From a checkpoint of a small image denoising model.
Model: 4.84M parameters, arch unet, norm batchnorm, activation silu.
Training: soap at rate 0.0036, batches of 128.
Rows from block 5 of a small image denoising model, named by matrix and row number. Rows with one number belong to one channel. Each number is 50 + 10 x the weight over its row's rms, rounded and kept within 0 to 99. All counts start at 0.
After each channel's rows are labels from the 100 images, of 14976, where the channel reaches its highest value: "patch colour" is the nearest of a few named colours to the mean colour under the peak. Only what is clearly more common there than usual is listed. The data: microscope photos of single blood and bone marrow cells. In brackets: how many of the 100, against the usual share in percent.
# convs0: first 3x3 conv (model.enc.2.1.convs.0.weight, 144x144x3x3, each kernel summed), inputs 0-143
# convs1: second 3x3 conv (model.enc.2.1.convs.1.weight, 144x144x3x3, transposed, each kernel summed), outputs 0-143

convs0.59:59 54 67 39 48 51 42 44 38 56 54 53 46 56 42 58 53 47 45 49 52 42 46 64 60 59 45 69 26 73 48 63 52 66 51 68 33 63 42 51 45 46 48 55 49 59 76 57 63 38 61 47 63 59 41 55 44 51 56 58 55 44 59 26 46 45 52 47 58 58 47 41 53 51 70 54 61 45 70 50 48 53 69 58 55 58 48 55 49 69 81 58 42 43 34 57 56 31 44 52 57 57 54 50 53 70 59 48 40 61 55 44 43 53 53 50 49 70 49 47 71 66 44 53 41 50 65 48 52 58 58 49 34 52 49 55 30 50 56 48 60 58 46 59
convs1.59:65 55 67 37 23 43 49 33 48 38 47 60 59 56 48 43 47 45 48 37 60 45 61 47 36 53 23 47 51 41 55 40 42 50 47 46 39 66 49 47 55 53 39 44 64 27 56 45 56 50 40 60 46 25 56 38 58 58 51 47 47 56 43 50 54 59 46 58 53 66 52 38 40 44 52 62 50 46 58 57 49 52 63 39 59 45 42 50 46 52 57 46 74 54 34 64 72 38 49 38 47 53 48 47 45 50 51 47 57 46 52 38 50 53 44 62 54 52 62 53 54 64 45 30 59 32 22 62 46 51 56 36 43 47 42 41 59 56 46 42 18 46 39 48
patch colour: purple (66 vs 30)

convs0.64:51 53 32 50 57 36 39 42 43 47 80 44 65 40 51 54 57 37 71 33 75 53 45 48 54 53 57 50 48 55 55 41 32 59 56 53 59 53 45 57 57 37 48 55 49 38 49 45 45 49 56 52 50 43 60 46 48 43 55 54 47 50 41 50 41 37 24 33 54 48 33 57 46 73 45 49 42 79 50 52 72 51 49 46 46 19 51 37 50 41 46 47 50 46 47 55 45 47 52 47 43 40 41 89 50 50 70 35 49 51 56 44 57 51 43 44 48 52 52 45 51 40 57 47 45 51 51 55 46 50 64 55 49 54 55 65 72 47 60 55 53 50 58 56
convs1.64:35 52 39 52 67 40 45 40 55 58 47 37 45 38 57 31 40 57 55 43 48 37 55 56 51 58 65 44 59 35 38 61 35 47 56 51 37 52 49 27 59 56 50 42 31 47 55 44 49 25 49 57 49 47 42 58 55 44 44 51 37 49 51 46 48 57 54 38 59 59 51 79 51 74 55 49 43 52 55 51 76 48 37 55 25 42 51 40 64 46 57 42 66 43 49 54 48 29 48 49 47 47 32 69 42 48 42 49 54 43 48 57 44 67 53 52 56 43 43 48 37 51 50 46 42 49 37 42 46 37 67 73 65 48 36 55 51 39 36 50 61 49 41 54
patch colour: blue (40 vs 16.1)

convs0.102:46 55 60 35 40 48 40 59 50 67 78 40 57 43 34 48 45 42 59 50 43 46 40 45 65 52 57 68 36 69 36 39 66 47 50 58 51 40 61 57 59 51 44 47 43 53 41 45 52 59 57 42 51 39 52 57 66 52 53 39 58 61 44 62 50 73 45 57 52 47 67 32 42 34 60 50 51 45 49 47 62 64 45 69 54 15 38 44 43 38 73 72 46 50 47 52 36 61 54 59 58 44 41 58 53 47 63 39 59 38 34 44 38 56 51 50 46 58 41 58 53 38 65 47 58 53 41 47 50 50 47 54 70 54 50 60 49 54 43 35 56 50 54 47
convs1.102:38 39 39 53 48 33 53 41 51 40 51 52 50 39 49 57 46 45 49 47 40 30 29 52 63 68 43 57 43 45 56 54 53 51 65 30 56 45 48 47 48 47 64 59 48 53 56 41 35 42 48 62 46 23 26 54 30 49 37 52 28 47 32 50 49 60 52 52 44 52 47 50 52 52 36 70 59 41 51 47 63 86 45 56 50 55 40 57 54 57 30 58 44 61 58 57 51 66 53 65 39 48 44 45 65 70 37 46 55 42 33 45 40 48 55 48 54 44 58 44 47 50 52 48 57 46 42 52 56 48 41 48 56 29 62 61 41 56 52 38 67 57 38 41
patch colour: pink (49 vs 18.5)

convs0.89:66 78 47 50 41 47 61 60 43 52 47 59 51 63 57 53 39 47 41 44 40 32 66 57 33 67 38 49 55 51 56 53 48 56 48 38 47 27 29 58 49 59 68 40 44 69 59 50 38 51 42 49 48 41 50 50 55 53 59 45 47 33 45 53 49 49 61 42 61 44 62 65 52 48 35 46 44 55 57 39 43 50 53 43 47 49 37 42 68 39 76 51 51 56 53 67 51 60 46 46 51 45 57 67 43 34 58 60 47 56 60 50 44 35 70 41 48 41 41 43 68 67 65 45 44 60 45 55 45 50 54 49 66 72 62 42 48 48 47 36 70 51 68 52
convs1.89:57 57 46 51 28 35 67 50 46 42 46 58 61 47 59 51 60 53 51 44 50 60 48 56 44 53 34 42 38 50 59 50 52 38 26 49 53 45 42 65 43 48 49 36 32 32 51 56 59 47 59 58 61 36 45 44 48 50 36 33 67 57 44 44 46 50 60 57 44 48 45 51 24 53 44 62 50 50 43 65 52 35 44 37 40 36 31 35 59 53 51 56 51 59 30 55 56 38 47 34 51 40 49 55 49 44 37 52 88 38 47 50 47 57 38 49 57 44 55 48 38 50 58 39 40 24 45 72 47 43 47 68 53 56 59 42 48 39 41 44 50 59 48 59
patch colour: white (37 vs 15.8)

convs0.32:52 44 49 55 54 46 47 76 50 48 50 45 45 47 49 63 46 56 51 65 29 44 40 46 69 42 51 38 58 51 42 66 55 57 58 47 45 61 43 54 49 48 47 53 46 62 19 73 45 50 55 58 47 46 48 60 69 60 33 51 50 47 51 51 41 40 60 52 59 47 36 37 60 49 48 64 51 37 50 41 48 44 54 61 58 70 51 60 47 49 56 38 42 66 72 42 50 61 58 51 63 55 42 38 38 62 51 37 49 61 63 59 53 62 62 46 53 70 51 43 42 47 27 42 75 49 52 38 56 58 59 45 26 55 52 37 36 46 54 42 61 54 69 56
convs1.32:68 59 47 40 52 48 38 63 42 47 55 65 47 45 51 41 48 46 46 34 36 66 48 47 50 56 43 34 51 56 50 52 59 58 49 39 62 56 42 59 49 49 45 62 63 45 30 55 33 56 60 57 42 40 36 46 38 44 36 28 58 43 53 60 73 39 60 66 51 58 46 25 60 45 47 40 65 55 52 50 71 40 44 42 55 36 50 39 30 60 61 54 47 54 58 56 57 54 41 62 41 63 48 59 68 66 49 70 46 51 69 57 48 35 60 47 36 59 76 63 46 45 50 47 51 35 46 57 52 49 56 48 61 58 64 42 57 46 38 51 40 53 40 48
patch colour: blue (35 vs 16.1)

convs0.31:43 46 48 51 96 53 61 46 61 65 45 60 28 41 65 54 38 47 39 45 34 41 50 48 47 57 71 51 44 53 48 47 49 55 47 34 47 57 58 37 53 61 57 48 53 53 48 48 51 62 58 50 51 38 39 49 45 52 46 60 47 48 60 55 42 46 72 40 43 35 48 45 49 70 50 30 41 57 50 68 46 37 40 38 47 68 43 44 48 47 50 52 56 39 59 49 47 38 71 51 48 41 50 51 50 60 52 54 31 52 60 45 61 47 43 60 51 56 56 39 60 55 47 44 44 52 49 58 49 64 50 50 27 42 72 66 59 68 57 68 47 65 39 47
convs1.31:54 50 45 76 38 42 70 55 57 39 50 40 49 44 38 64 63 52 52 63 41 59 15 48 55 54 63 49 32 49 51 67 55 58 39 60 54 50 53 61 63 43 40 51 31 43 54 62 55 53 54 55 45 31 57 39 57 69 66 79 47 57 44 37 46 40 55 53 50 40 59 58 44 53 38 56 64 49 46 44 57 44 63 21 55 73 54 40 46 36 54 50 48 45 65 47 59 75 53 63 53 45 63 35 54 44 44 40 49 45 45 60 60 48 60 44 47 38 43 54 54 55 45 49 49 47 51 45 56 39 42 41 50 52 50 53 50 53 56 43 64 57 47 42
patch colour: pink (55 vs 18.5)

convs0.71:65 56 33 76 58 49 48 51 58 62 35 56 39 51 59 44 42 60 33 40 58 42 51 56 44 32 54 41 40 54 52 30 23 48 52 60 52 46 37 19 75 48 63 53 54 44 57 60 54 48 44 35 60 56 43 59 56 35 55 47 32 64 46 38 44 45 54 54 62 55 50 40 51 67 59 53 49 46 55 44 57 72 59 53 39 43 60 50 58 49 55 55 59 45 45 48 51 36 40 55 60 42 46 62 55 62 50 46 45 52 45 59 34 54 54 63 40 33 38 60 54 62 55 31 47 46 53 36 49 48 62 59 52 50 57 67 39 72 50 64 52 47 58 53
convs1.71:50 60 51 46 37 46 43 58 35 44 51 53 51 54 50 41 41 38 52 54 40 56 54 49 45 68 77 59 65 51 50 36 35 57 49 46 45 63 73 66 33 46 56 25 43 64 40 48 50 43 48 52 37 43 48 56 52 50 47 66 52 37 30 58 64 55 43 73 59 54 49 31 44 48 38 72 47 54 43 55 51 36 52 55 59 49 43 48 47 53 33 56 54 64 40 45 53 34 37 52 31 50 37 60 36 36 52 37 58 55 61 44 67 48 60 50 51 55 52 42 30 38 49 41 55 47 53 48 34 47 61 42 59 49 56 53 59 65 37 28 41 58 53 48
patch colour: blue (35 vs 16.1)

convs0.39:62 57 65 43 39 63 53 64 34 43 56 59 54 66 45 39 41 48 57 32 56 50 63 78 41 48 38 41 33 59 45 58 48 55 43 47 51 73 46 52 48 56 51 40 42 52 50 47 55 36 57 32 53 58 62 45 53 42 46 44 59 62 53 29 38 48 38 55 56 38 41 41 48 37 56 63 61 50 44 37 49 41 67 43 45 49 45 38 29 54 40 50 65 47 43 63 39 39 66 48 53 54 43 37 50 15 65 52 49 41 44 35 53 40 47 49 54 57 62 67 36 49 41 46 60 43 49 42 42 46 49 29 61 49 52 44 37 34 55 57 52 46 53 41
convs1.39:59 68 78 46 38 61 33 62 34 55 49 49 52 55 47 39 60 54 45 44 93 55 44 43 65 64 49 46 40 58 60 39 39 38 59 59 46 56 42 54 43 51 67 49 49 72 55 49 61 37 47 27 63 58 53 60 49 54 50 47 49 57 58 26 48 55 42 64 49 44 54 65 37 68 53 44 54 45 53 66 54 69 43 45 36 53 46 51 46 53 47 49 55 43 50 46 36 51 52 53 71 46 62 46 35 32 64 55 50 53 38 55 47 41 48 66 55 67 55 57 49 51 54 49 54 51 45 50 49 38 61 45 56 52 58 43 44 61 44 64 54 53 37 54
patch colour: grey (49 vs 16.3)

convs0.53:49 61 45 63 73 58 50 64 53 50 57 56 46 68 41 37 44 38 49 39 52 65 42 56 40 40 55 57 26 68 56 50 50 50 35 58 44 35 65 45 55 51 63 49 76 68 58 40 56 39 35 36 60 55 64 50 60 46 49 67 50 56 53 39 52 32 40 42 61 34 60 52 31 56 38 52 49 39 52 52 46 68 65 40 47 54 51 54 56 62 56 33 56 52 48 64 54 42 50 44 46 46 61 45 41 38 50 69 38 61 54 40 56 49 36 64 69 61 54 54 51 58 51 36 51 58 49 48 54 59 51 57 31 47 67 63 46 50 50 51 37 47 49 68
convs1.53:54 34 79 63 57 54 62 48 43 49 50 57 51 28 35 37 60 68 36 61 52 54 48 39 43 57 59 49 31 39 49 48 52 57 39 61 64 55 78 56 53 49 70 57 72 78 46 59 44 77 51 44 57 53 49 45 37 61 66 65 47 56 49 42 38 46 53 45 56 49 46 48 41 66 55 54 35 50 43 59 62 70 47 53 60 60 53 54 38 59 60 42 47 49 56 46 63 42 53 44 54 47 50 55 56 34 47 46 41 55 55 43 55 39 41 47 50 32 56 39 42 59 47 59 50 44 29 40 54 43 54 38 45 51 53 57 43 61 41 60 51 52 47 46
patch colour: pink (41 vs 18.5)

convs0.110:58 57 40 42 40 44 32 56 28 46 64 49 45 53 59 50 45 41 42 48 41 35 62 49 40 36 44 59 38 60 43 64 50 48 61 64 42 59 49 48 47 66 59 61 49 45 49 53 62 33 50 64 62 53 36 46 62 49 55 54 56 56 35 38 48 52 50 46 66 47 43 48 58 46 45 66 72 55 51 52 67 74 69 62 54 45 40 51 53 45 52 60 40 34 51 52 53 49 57 51 48 79 42 52 61 48 36 52 56 63 50 28 72 53 52 53 66 58 56 79 38 64 36 58 52 38 44 41 38 60 58 49 54 45 50 35 47 46 48 35 49 49 57 57
convs1.110:38 45 64 71 39 52 35 47 50 48 57 64 45 52 54 27 62 59 64 47 68 43 49 48 59 41 42 47 34 46 63 37 50 55 49 38 73 51 56 53 39 53 59 45 50 62 48 46 44 54 45 52 53 52 59 49 73 50 67 32 54 81 46 53 54 39 52 47 49 37 36 54 43 59 69 44 46 48 55 49 67 51 53 55 60 54 53 42 60 39 61 57 56 35 44 63 57 53 64 45 70 49 44 35 52 55 44 43 55 65 50 59 36 67 46 52 61 65 53 69 50 64 45 57 42 48 79 32 40 60 51 62 58 49 54 57 53 54 56 46 45 37 48 50
patch colour: grey (66 vs 16.3)

convs0.69:61 57 61 38 63 42 58 41 78 55 25 50 49 61 64 57 54 43 76 63 47 54 54 60 48 57 51 61 59 56 42 56 46 51 46 57 58 60 56 53 44 56 45 46 52 56 59 58 54 39 48 70 55 55 53 54 55 39 63 51 59 48 41 51 48 66 53 44 49 50 60 48 49 57 51 59 67 37 45 43 64 40 45 35 47 38 56 38 43 53 47 45 44 35 44 55 61 56 49 52 41 44 55 48 58 55 51 43 60 43 61 44 86 35 54 44 37 37 54 50 37 40 29 48 45 57 61 47 40 44 58 39 76 42 45 58 64 39 57 36 47 24 41 65
convs1.69:57 45 78 48 32 44 53 42 62 56 42 58 52 52 55 35 43 55 69 48 51 46 80 47 46 45 58 42 61 52 36 53 59 44 47 53 59 47 41 62 38 60 53 48 40 40 52 47 56 49 57 41 60 69 59 45 50 52 51 09 51 59 61 35 53 45 68 33 37 63 56 37 44 31 50 63 47 54 46 38 42 49 49 49 47 55 52 42 42 54 52 49 58 46 38 49 35 53 51 55 39 45 39 43 44 53 58 40 59 47 84 46 62 47 54 44 46 44 27 58 45 38 34 44 53 44 44 45 42 46 52 54 52 51 47 57 56 67 34 58 55 44 43 56
patch colour: pink (45 vs 18.5)

convs0.143:50 32 49 40 39 34 43 43 68 56 64 62 54 35 52 48 52 43 59 47 57 60 57 55 45 57 56 53 44 53 53 56 33 60 47 53 64 59 52 52 40 33 28 37 47 36 49 56 50 48 43 52 55 47 56 57 55 48 46 43 45 42 42 45 47 32 52 28 59 40 49 49 35 49 50 50 49 48 23 54 59 44 56 38 46 20 56 39 47 34 58 29 46 49 30 38 40 36 44 37 62 47 44 60 31 54 70 60 54 43 60 43 51 50 48 49 43 41 39 51 48 56 29 50 50 52 53 46 47 27 50 65 69 46 47 48 57 57 54 38 72 36 50 39
convs1.143:50 63 55 59 56 52 46 54 62 48 52 42 49 78 38 35 47 43 64 55 50 41 60 52 55 56 48 58 66 62 58 60 31 57 54 32 35 46 51 67 43 47 28 38 37 23 54 47 62 36 55 43 56 46 65 56 39 48 58 51 51 59 52 50 48 48 50 42 43 56 59 46 26 63 48 64 53 49 56 50 53 54 48 38 31 49 48 38 49 51 46 46 51 32 60 40 63 39 40 44 41 58 54 49 48 51 65 57 55 41 52 42 59 48 42 50 26 53 43 47 31 53 29 51 38 38 56 45 42 48 27 49 59 55 27 53 55 51 35 56 50 41 72 61
patch colour: pink (45 vs 18.5)

convs0.76:53 45 42 51 46 55 55 45 51 51 51 58 47 60 33 50 37 47 42 38 57 55 49 49 56 41 44 64 48 44 35 38 57 49 29 41 60 68 52 42 78 45 53 39 56 26 45 58 46 40 50 73 64 42 43 35 59 48 50 58 50 57 60 48 61 51 44 52 55 39 53 31 53 41 36 50 67 51 44 53 48 61 43 48 51 57 41 46 62 59 58 60 47 39 43 50 69 50 73 60 35 66 53 69 60 48 50 50 35 88 62 42 45 41 53 47 50 57 48 63 40 56 39 52 40 44 47 48 59 48 44 69 37 49 31 43 43 57 41 36 49 54 61 47
convs1.76:46 36 41 57 42 28 39 31 43 40 67 55 50 46 49 46 42 56 55 51 51 57 50 43 31 71 57 52 53 35 43 51 55 48 51 55 33 55 70 54 45 48 37 42 53 49 62 34 45 67 43 55 57 50 31 29 54 59 60 39 59 35 47 62 74 47 56 48 41 50 50 33 42 58 60 47 51 49 59 35 43 64 62 59 51 47 39 52 38 56 52 48 30 50 61 42 43 46 52 49 42 73 49 56 65 42 53 72 43 48 53 43 26 64 43 62 53 43 50 60 71 53 48 56 57 35 48 59 54 47 60 37 61 49 42 47 51 49 40 41 38 41 41 34
patch colour: purple (63 vs 30)

convs0.13:47 55 45 28 68 52 72 58 56 49 45 56 38 60 47 46 58 52 46 47 32 52 50 32 55 62 67 66 67 45 48 54 44 57 60 42 47 39 64 53 49 53 43 45 45 56 42 43 43 50 52 72 57 54 30 54 47 57 23 55 53 35 61 68 48 36 54 30 44 40 56 50 44 40 53 41 36 36 46 48 55 52 44 51 50 81 37 41 48 65 66 49 38 61 51 52 45 53 59 58 46 47 61 59 40 55 55 61 36 48 64 43 57 64 66 45 51 54 52 45 34 61 45 43 53 54 70 46 29 51 53 39 37 46 53 31 43 57 47 43 57 50 61 42
convs1.13:42 27 34 48 39 35 55 46 44 47 43 65 43 56 41 47 54 46 48 46 46 71 38 23 42 43 62 51 56 39 52 55 34 79 52 43 54 50 55 59 42 29 60 50 51 45 52 54 36 41 51 59 52 30 57 40 51 61 50 58 43 37 49 51 56 57 50 57 66 53 63 39 36 19 42 58 55 50 59 54 50 22 46 39 48 53 43 39 41 53 44 41 32 56 55 42 55 47 47 46 46 50 71 40 54 42 50 48 39 54 64 61 57 32 55 45 35 50 53 46 38 45 55 60 46 38 54 64 55 63 44 55 59 56 51 56 41 61 42 37 59 48 68 53
patch colour: blue (36 vs 16.1)

convs0.54:53 33 54 49 49 48 51 45 54 49 59 52 44 46 43 52 51 48 53 48 51 32 50 34 46 53 55 46 39 41 44 56 38 74 38 13 34 48 53 52 54 45 44 40 38 42 40 41 54 50 49 50 41 74 43 50 35 37 76 30 36 52 46 54 54 32 57 49 54 60 42 51 49 38 37 36 54 50 48 35 32 44 51 51 45 52 36 41 39 41 39 54 55 51 37 32 42 49 53 37 52 53 49 38 28 45 37 58 63 59 59 34 36 46 54 32 51 46 55 51 44 47 44 36 35 61 40 51 47 27 47 41 63 45 39 48 36 55 45 63 53 49 49 61
convs1.54:50 36 36 29 28 44 32 59 49 58 49 44 56 52 59 55 34 42 48 55 37 30 57 62 31 50 64 53 43 46 43 55 53 69 52 41 35 71 50 59 52 60 40 58 57 46 52 51 52 34 46 48 67 54 43 61 63 48 40 25 57 44 49 68 50 53 57 55 57 52 51 32 53 26 42 67 50 62 43 40 40 48 57 48 48 45 36 42 47 50 35 66 38 51 51 54 49 42 49 48 56 55 49 48 60 19 63 51 36 41 46 40 48 57 49 52 54 60 44 44 32 50 46 34 61 53 34 64 47 47 46 40 51 66 41 64 47 46 57 39 35 51 48 51
patch colour: grey (43 vs 16.3)

convs0.77:42 65 50 41 32 56 65 51 40 51 53 15 49 16 62 38 48 48 63 68 59 55 42 61 49 59 62 44 57 45 53 51 70 52 46 63 39 41 55 34 49 50 47 39 57 55 46 49 52 44 49 52 51 47 56 38 70 56 47 49 45 44 50 50 38 48 51 58 52 59 59 34 44 52 37 65 50 60 62 73 67 56 54 42 40 53 61 53 52 51 54 61 38 36 63 62 66 42 56 44 55 42 37 50 53 54 60 54 53 44 39 47 44 50 43 34 60 46 44 55 60 47 66 44 60 59 66 44 31 49 48 59 43 59 51 56 55 56 76 55 35 43 38 43
convs1.77:50 32 75 69 60 44 37 52 66 45 42 44 52 52 63 58 45 48 64 60 62 29 52 36 51 62 25 60 61 45 48 56 67 44 56 34 48 43 60 52 56 43 43 41 42 40 52 29 66 55 52 51 50 56 53 41 38 38 76 44 62 43 47 46 36 58 49 58 40 58 50 53 49 76 54 54 58 62 46 51 60 63 69 47 60 50 65 42 61 54 51 50 66 36 69 55 54 53 47 54 52 44 41 54 45 74 38 36 46 44 59 51 54 39 54 54 56 43 50 68 41 61 49 53 34 45 47 46 64 50 43 36 43 55 53 55 61 51 44 53 56 51 38 53
patch colour: pink (43 vs 18.5)

convs0.20:47 49 32 53 70 50 35 47 44 50 62 44 56 36 46 50 49 47 40 55 16 50 36 53 41 45 58 60 53 42 59 75 68 51 54 49 37 42 54 49 40 38 44 44 35 52 44 54 57 49 42 48 52 37 52 49 08 52 47 58 62 44 46 56 45 50 48 37 50 55 55 60 61 52 56 35 50 46 26 63 57 48 60 31 51 57 45 26 47 52 44 49 57 62 52 60 47 41 53 45 44 48 42 42 52 50 38 60 48 35 49 59 70 48 50 66 40 43 47 57 48 52 39 58 49 41 66 68 59 41 44 34 34 31 50 51 53 49 58 47 46 44 47 39
convs1.20:53 41 50 62 75 54 71 53 50 55 59 49 51 64 35 50 55 54 49 56 34 48 47 38 56 58 74 42 42 55 50 44 54 59 62 45 47 49 68 40 47 40 63 45 37 31 49 60 61 33 60 52 38 54 59 58 51 50 32 53 49 42 49 48 42 33 41 50 60 59 54 26 57 46 40 40 58 49 41 53 47 65 36 53 75 36 53 36 55 53 42 53 56 47 43 53 59 51 39 64 32 42 62 40 32 71 48 45 38 44 62 38 62 50 43 33 34 54 44 54 31 50 52 36 50 43 68 47 51 44 40 58 37 41 46 41 40 65 52 41 47 48 47 44
patch colour: blue (35 vs 16.1)

convs0.0:59 53 29 37 80 37 51 52 55 51 64 49 61 61 61 48 40 63 37 56 33 55 43 31 56 50 56 54 38 36 54 54 52 58 42 54 36 49 63 49 62 46 50 52 65 36 50 52 37 57 46 55 67 41 52 59 38 39 39 54 56 31 57 54 53 47 44 57 52 61 20 68 59 53 57 46 54 57 62 43 42 47 54 60 51 54 44 65 37 65 50 45 52 73 38 56 33 36 58 51 47 55 47 46 51 50 45 55 47 44 70 55 50 56 60 50 48 42 35 47 43 72 52 57 56 48 50 34 47 46 38 28 56 56 48 39 43 42 39 47 55 58 48 73
convs1.0:40 46 56 33 92 51 26 35 61 58 53 37 57 56 57 58 56 50 59 40 62 69 51 47 54 50 72 50 45 40 53 47 58 49 48 59 53 59 55 63 43 45 44 26 56 34 32 61 60 59 39 37 48 48 64 53 50 60 41 61 49 34 56 61 40 43 46 74 59 51 56 49 56 35 58 46 44 58 50 50 58 42 40 53 62 55 46 49 47 46 63 46 63 74 57 29 61 47 29 64 39 53 45 61 50 53 58 53 56 45 42 48 36 49 61 39 47 51 47 49 47 48 37 43 58 46 58 52 48 54 60 39 50 58 30 52 51 63 43 48 49 50 50 42
patch colour: purple (65 vs 30)

convs0.70:43 57 40 44 41 51 46 48 52 52 62 55 66 56 50 50 41 42 49 54 89 53 56 63 33 46 59 42 45 49 37 39 38 32 65 35 38 43 29 58 72 33 47 50 53 49 35 76 46 58 52 62 57 52 32 55 41 50 36 57 60 55 52 44 50 70 39 41 51 50 41 58 44 54 42 60 55 61 50 54 48 53 48 50 42 53 52 65 57 69 47 50 40 52 38 49 59 38 56 63 49 53 58 61 63 35 73 41 51 50 40 67 57 69 46 54 56 40 44 55 53 72 51 55 47 48 48 39 55 53 43 46 41 51 61 41 58 53 63 47 52 69 58 38
convs1.70:39 73 59 50 61 54 57 41 64 55 50 54 35 23 61 55 60 55 63 55 47 52 36 60 48 53 65 41 59 37 41 43 42 43 45 59 41 32 35 41 53 35 57 41 28 57 50 42 49 28 38 45 51 54 51 48 30 43 56 50 35 31 62 60 53 36 54 55 67 47 45 50 49 37 58 49 38 55 61 56 71 42 35 43 39 37 45 49 54 49 58 50 57 56 55 46 47 21 40 47 58 60 54 43 41 33 53 53 53 39 47 49 43 53 47 52 57 59 64 47 46 60 48 56 44 42 50 36 42 48 44 58 60 52 57 79 62 55 42 36 50 44 41 55
patch colour: white (36 vs 15.8)

convs0.15:46 59 38 47 45 53 36 60 38 59 53 44 70 45 61 46 61 45 51 51 81 58 53 54 50 53 28 45 53 50 41 47 56 47 55 68 40 49 44 63 49 51 52 48 54 72 64 43 43 35 63 41 41 48 42 46 68 42 51 52 52 64 44 24 46 73 45 47 35 38 46 68 54 69 45 50 63 43 47 58 43 42 61 47 45 53 40 67 57 49 49 50 49 44 56 63 46 48 64 45 42 52 31 67 55 41 66 48 51 31 34 48 54 55 54 62 63 46 45 55 65 38 58 59 39 43 39 46 34 61 50 45 62 47 52 53 55 30 70 33 42 46 48 54
convs1.15:49 71 57 52 59 48 54 59 43 64 39 50 61 38 49 51 54 60 60 48 58 55 61 60 70 56 16 38 53 46 46 42 26 43 62 38 55 53 29 31 49 48 60 48 31 56 51 44 57 42 54 62 56 53 41 46 29 43 58 52 44 46 61 47 46 44 51 48 47 45 52 66 48 65 42 37 53 41 48 53 45 52 49 58 31 34 55 46 50 48 44 54 50 48 58 47 37 46 48 49 59 56 41 55 48 24 48 52 69 60 52 58 51 52 46 57 66 49 63 52 53 75 55 53 36 47 37 56 57 53 76 59 36 35 51 46 59 41 55 64 58 50 26 47
patch colour: pink (46 vs 18.5)

convs0.125:59 47 44 60 60 53 48 50 59 43 43 59 38 58 37 59 58 58 45 37 39 47 56 27 53 29 54 53 30 52 38 49 47 60 38 50 51 47 47 46 45 61 31 61 57 64 49 43 52 43 58 68 74 60 49 53 33 39 36 51 70 61 40 49 60 35 49 68 44 46 54 33 65 45 35 56 42 62 55 47 42 67 48 61 63 70 50 61 48 56 62 50 53 53 38 48 50 56 48 66 44 52 88 45 49 57 49 43 45 54 44 51 50 41 50 47 31 52 50 51 51 51 47 50 47 43 41 45 55 50 50 47 29 53 46 63 34 63 45 24 54 56 44 47
convs1.125:49 68 59 37 55 58 35 38 48 52 51 49 47 57 49 51 43 55 52 41 47 44 58 42 41 45 33 50 56 44 53 39 50 47 52 37 34 49 56 64 38 51 40 48 49 69 38 47 60 59 48 39 48 64 35 46 59 47 46 56 67 56 41 51 56 23 30 57 58 53 52 45 57 33 29 43 52 49 51 55 37 46 48 53 51 67 36 68 50 41 45 57 50 79 35 55 39 52 43 49 58 44 32 42 44 35 64 59 45 64 39 49 26 46 60 48 45 39 62 33 54 59 50 52 40 44 58 45 59 52 36 43 61 48 65 42 42 55 56 25 46 54 32 37
patch colour: blue (36 vs 16.1)

convs0.113:46 53 46 59 43 43 48 54 53 50 57 51 38 51 48 39 52 61 41 43 67 52 55 49 46 54 46 44 42 39 50 56 31 47 47 49 45 45 29 68 44 41 41 45 47 51 46 36 52 58 44 43 53 63 57 48 53 46 36 49 43 40 32 52 45 43 39 36 61 60 50 60 53 40 52 66 47 82 44 44 39 31 56 39 16 33 41 52 56 41 55 60 55 54 50 61 43 55 52 27 51 47 48 56 43 46 70 48 61 58 32 37 45 51 42 33 59 33 48 55 34 63 45 69 35 58 30 57 47 74 54 41 55 63 49 44 43 53 52 42 42 37 49 59
convs1.113:39 70 45 26 39 45 60 41 57 77 49 55 56 44 63 41 46 41 38 44 48 64 54 41 56 62 48 50 52 39 38 46 42 55 54 46 47 54 47 46 43 42 53 50 49 38 45 60 51 51 53 57 52 63 44 52 47 44 48 32 43 44 50 43 38 53 51 52 60 57 52 81 48 58 34 49 57 66 47 55 54 28 62 54 21 39 36 29 47 49 47 84 69 35 54 52 46 36 38 53 51 44 41 60 47 47 61 48 49 56 42 44 56 71 62 39 49 47 44 45 42 57 45 47 51 66 50 49 36 53 50 45 55 50 41 47 47 63 46 66 50 32 37 64
patch colour: grey (39 vs 16.3)

convs0.48:59 40 43 29 73 49 36 61 19 47 49 56 52 44 60 61 50 73 39 57 38 49 37 58 53 48 66 37 54 30 34 60 49 54 51 57 48 50 54 52 45 47 78 36 42 52 63 54 44 46 49 49 54 31 51 37 56 59 27 50 51 61 50 41 40 55 47 58 49 45 55 59 50 42 62 39 65 48 33 42 41 50 52 51 59 56 50 47 48 63 48 61 66 49 47 55 45 53 61 64 55 54 40 52 51 50 45 35 49 46 45 50 46 57 35 40 54 44 42 50 30 59 51 44 31 50 40 34 38 61 53 53 35 48 30 43 56 37 45 52 51 43 62 76
convs1.48:56 42 57 53 54 51 44 49 57 31 48 57 55 44 41 47 37 43 49 55 73 54 36 57 35 20 46 38 68 35 53 54 60 50 40 53 50 53 49 49 64 38 40 49 54 63 44 57 46 62 57 65 32 47 58 34 67 52 52 54 57 38 59 55 45 59 53 69 43 58 51 43 60 47 59 50 68 54 48 64 51 37 49 58 52 25 38 51 48 48 38 40 40 49 60 78 63 54 36 61 42 56 51 49 46 68 44 56 52 60 60 59 48 63 43 38 49 61 57 41 49 45 52 54 59 38 56 45 32 64 46 30 48 50 55 39 33 61 59 53 27 45 61 50
patch colour: white (39 vs 15.8)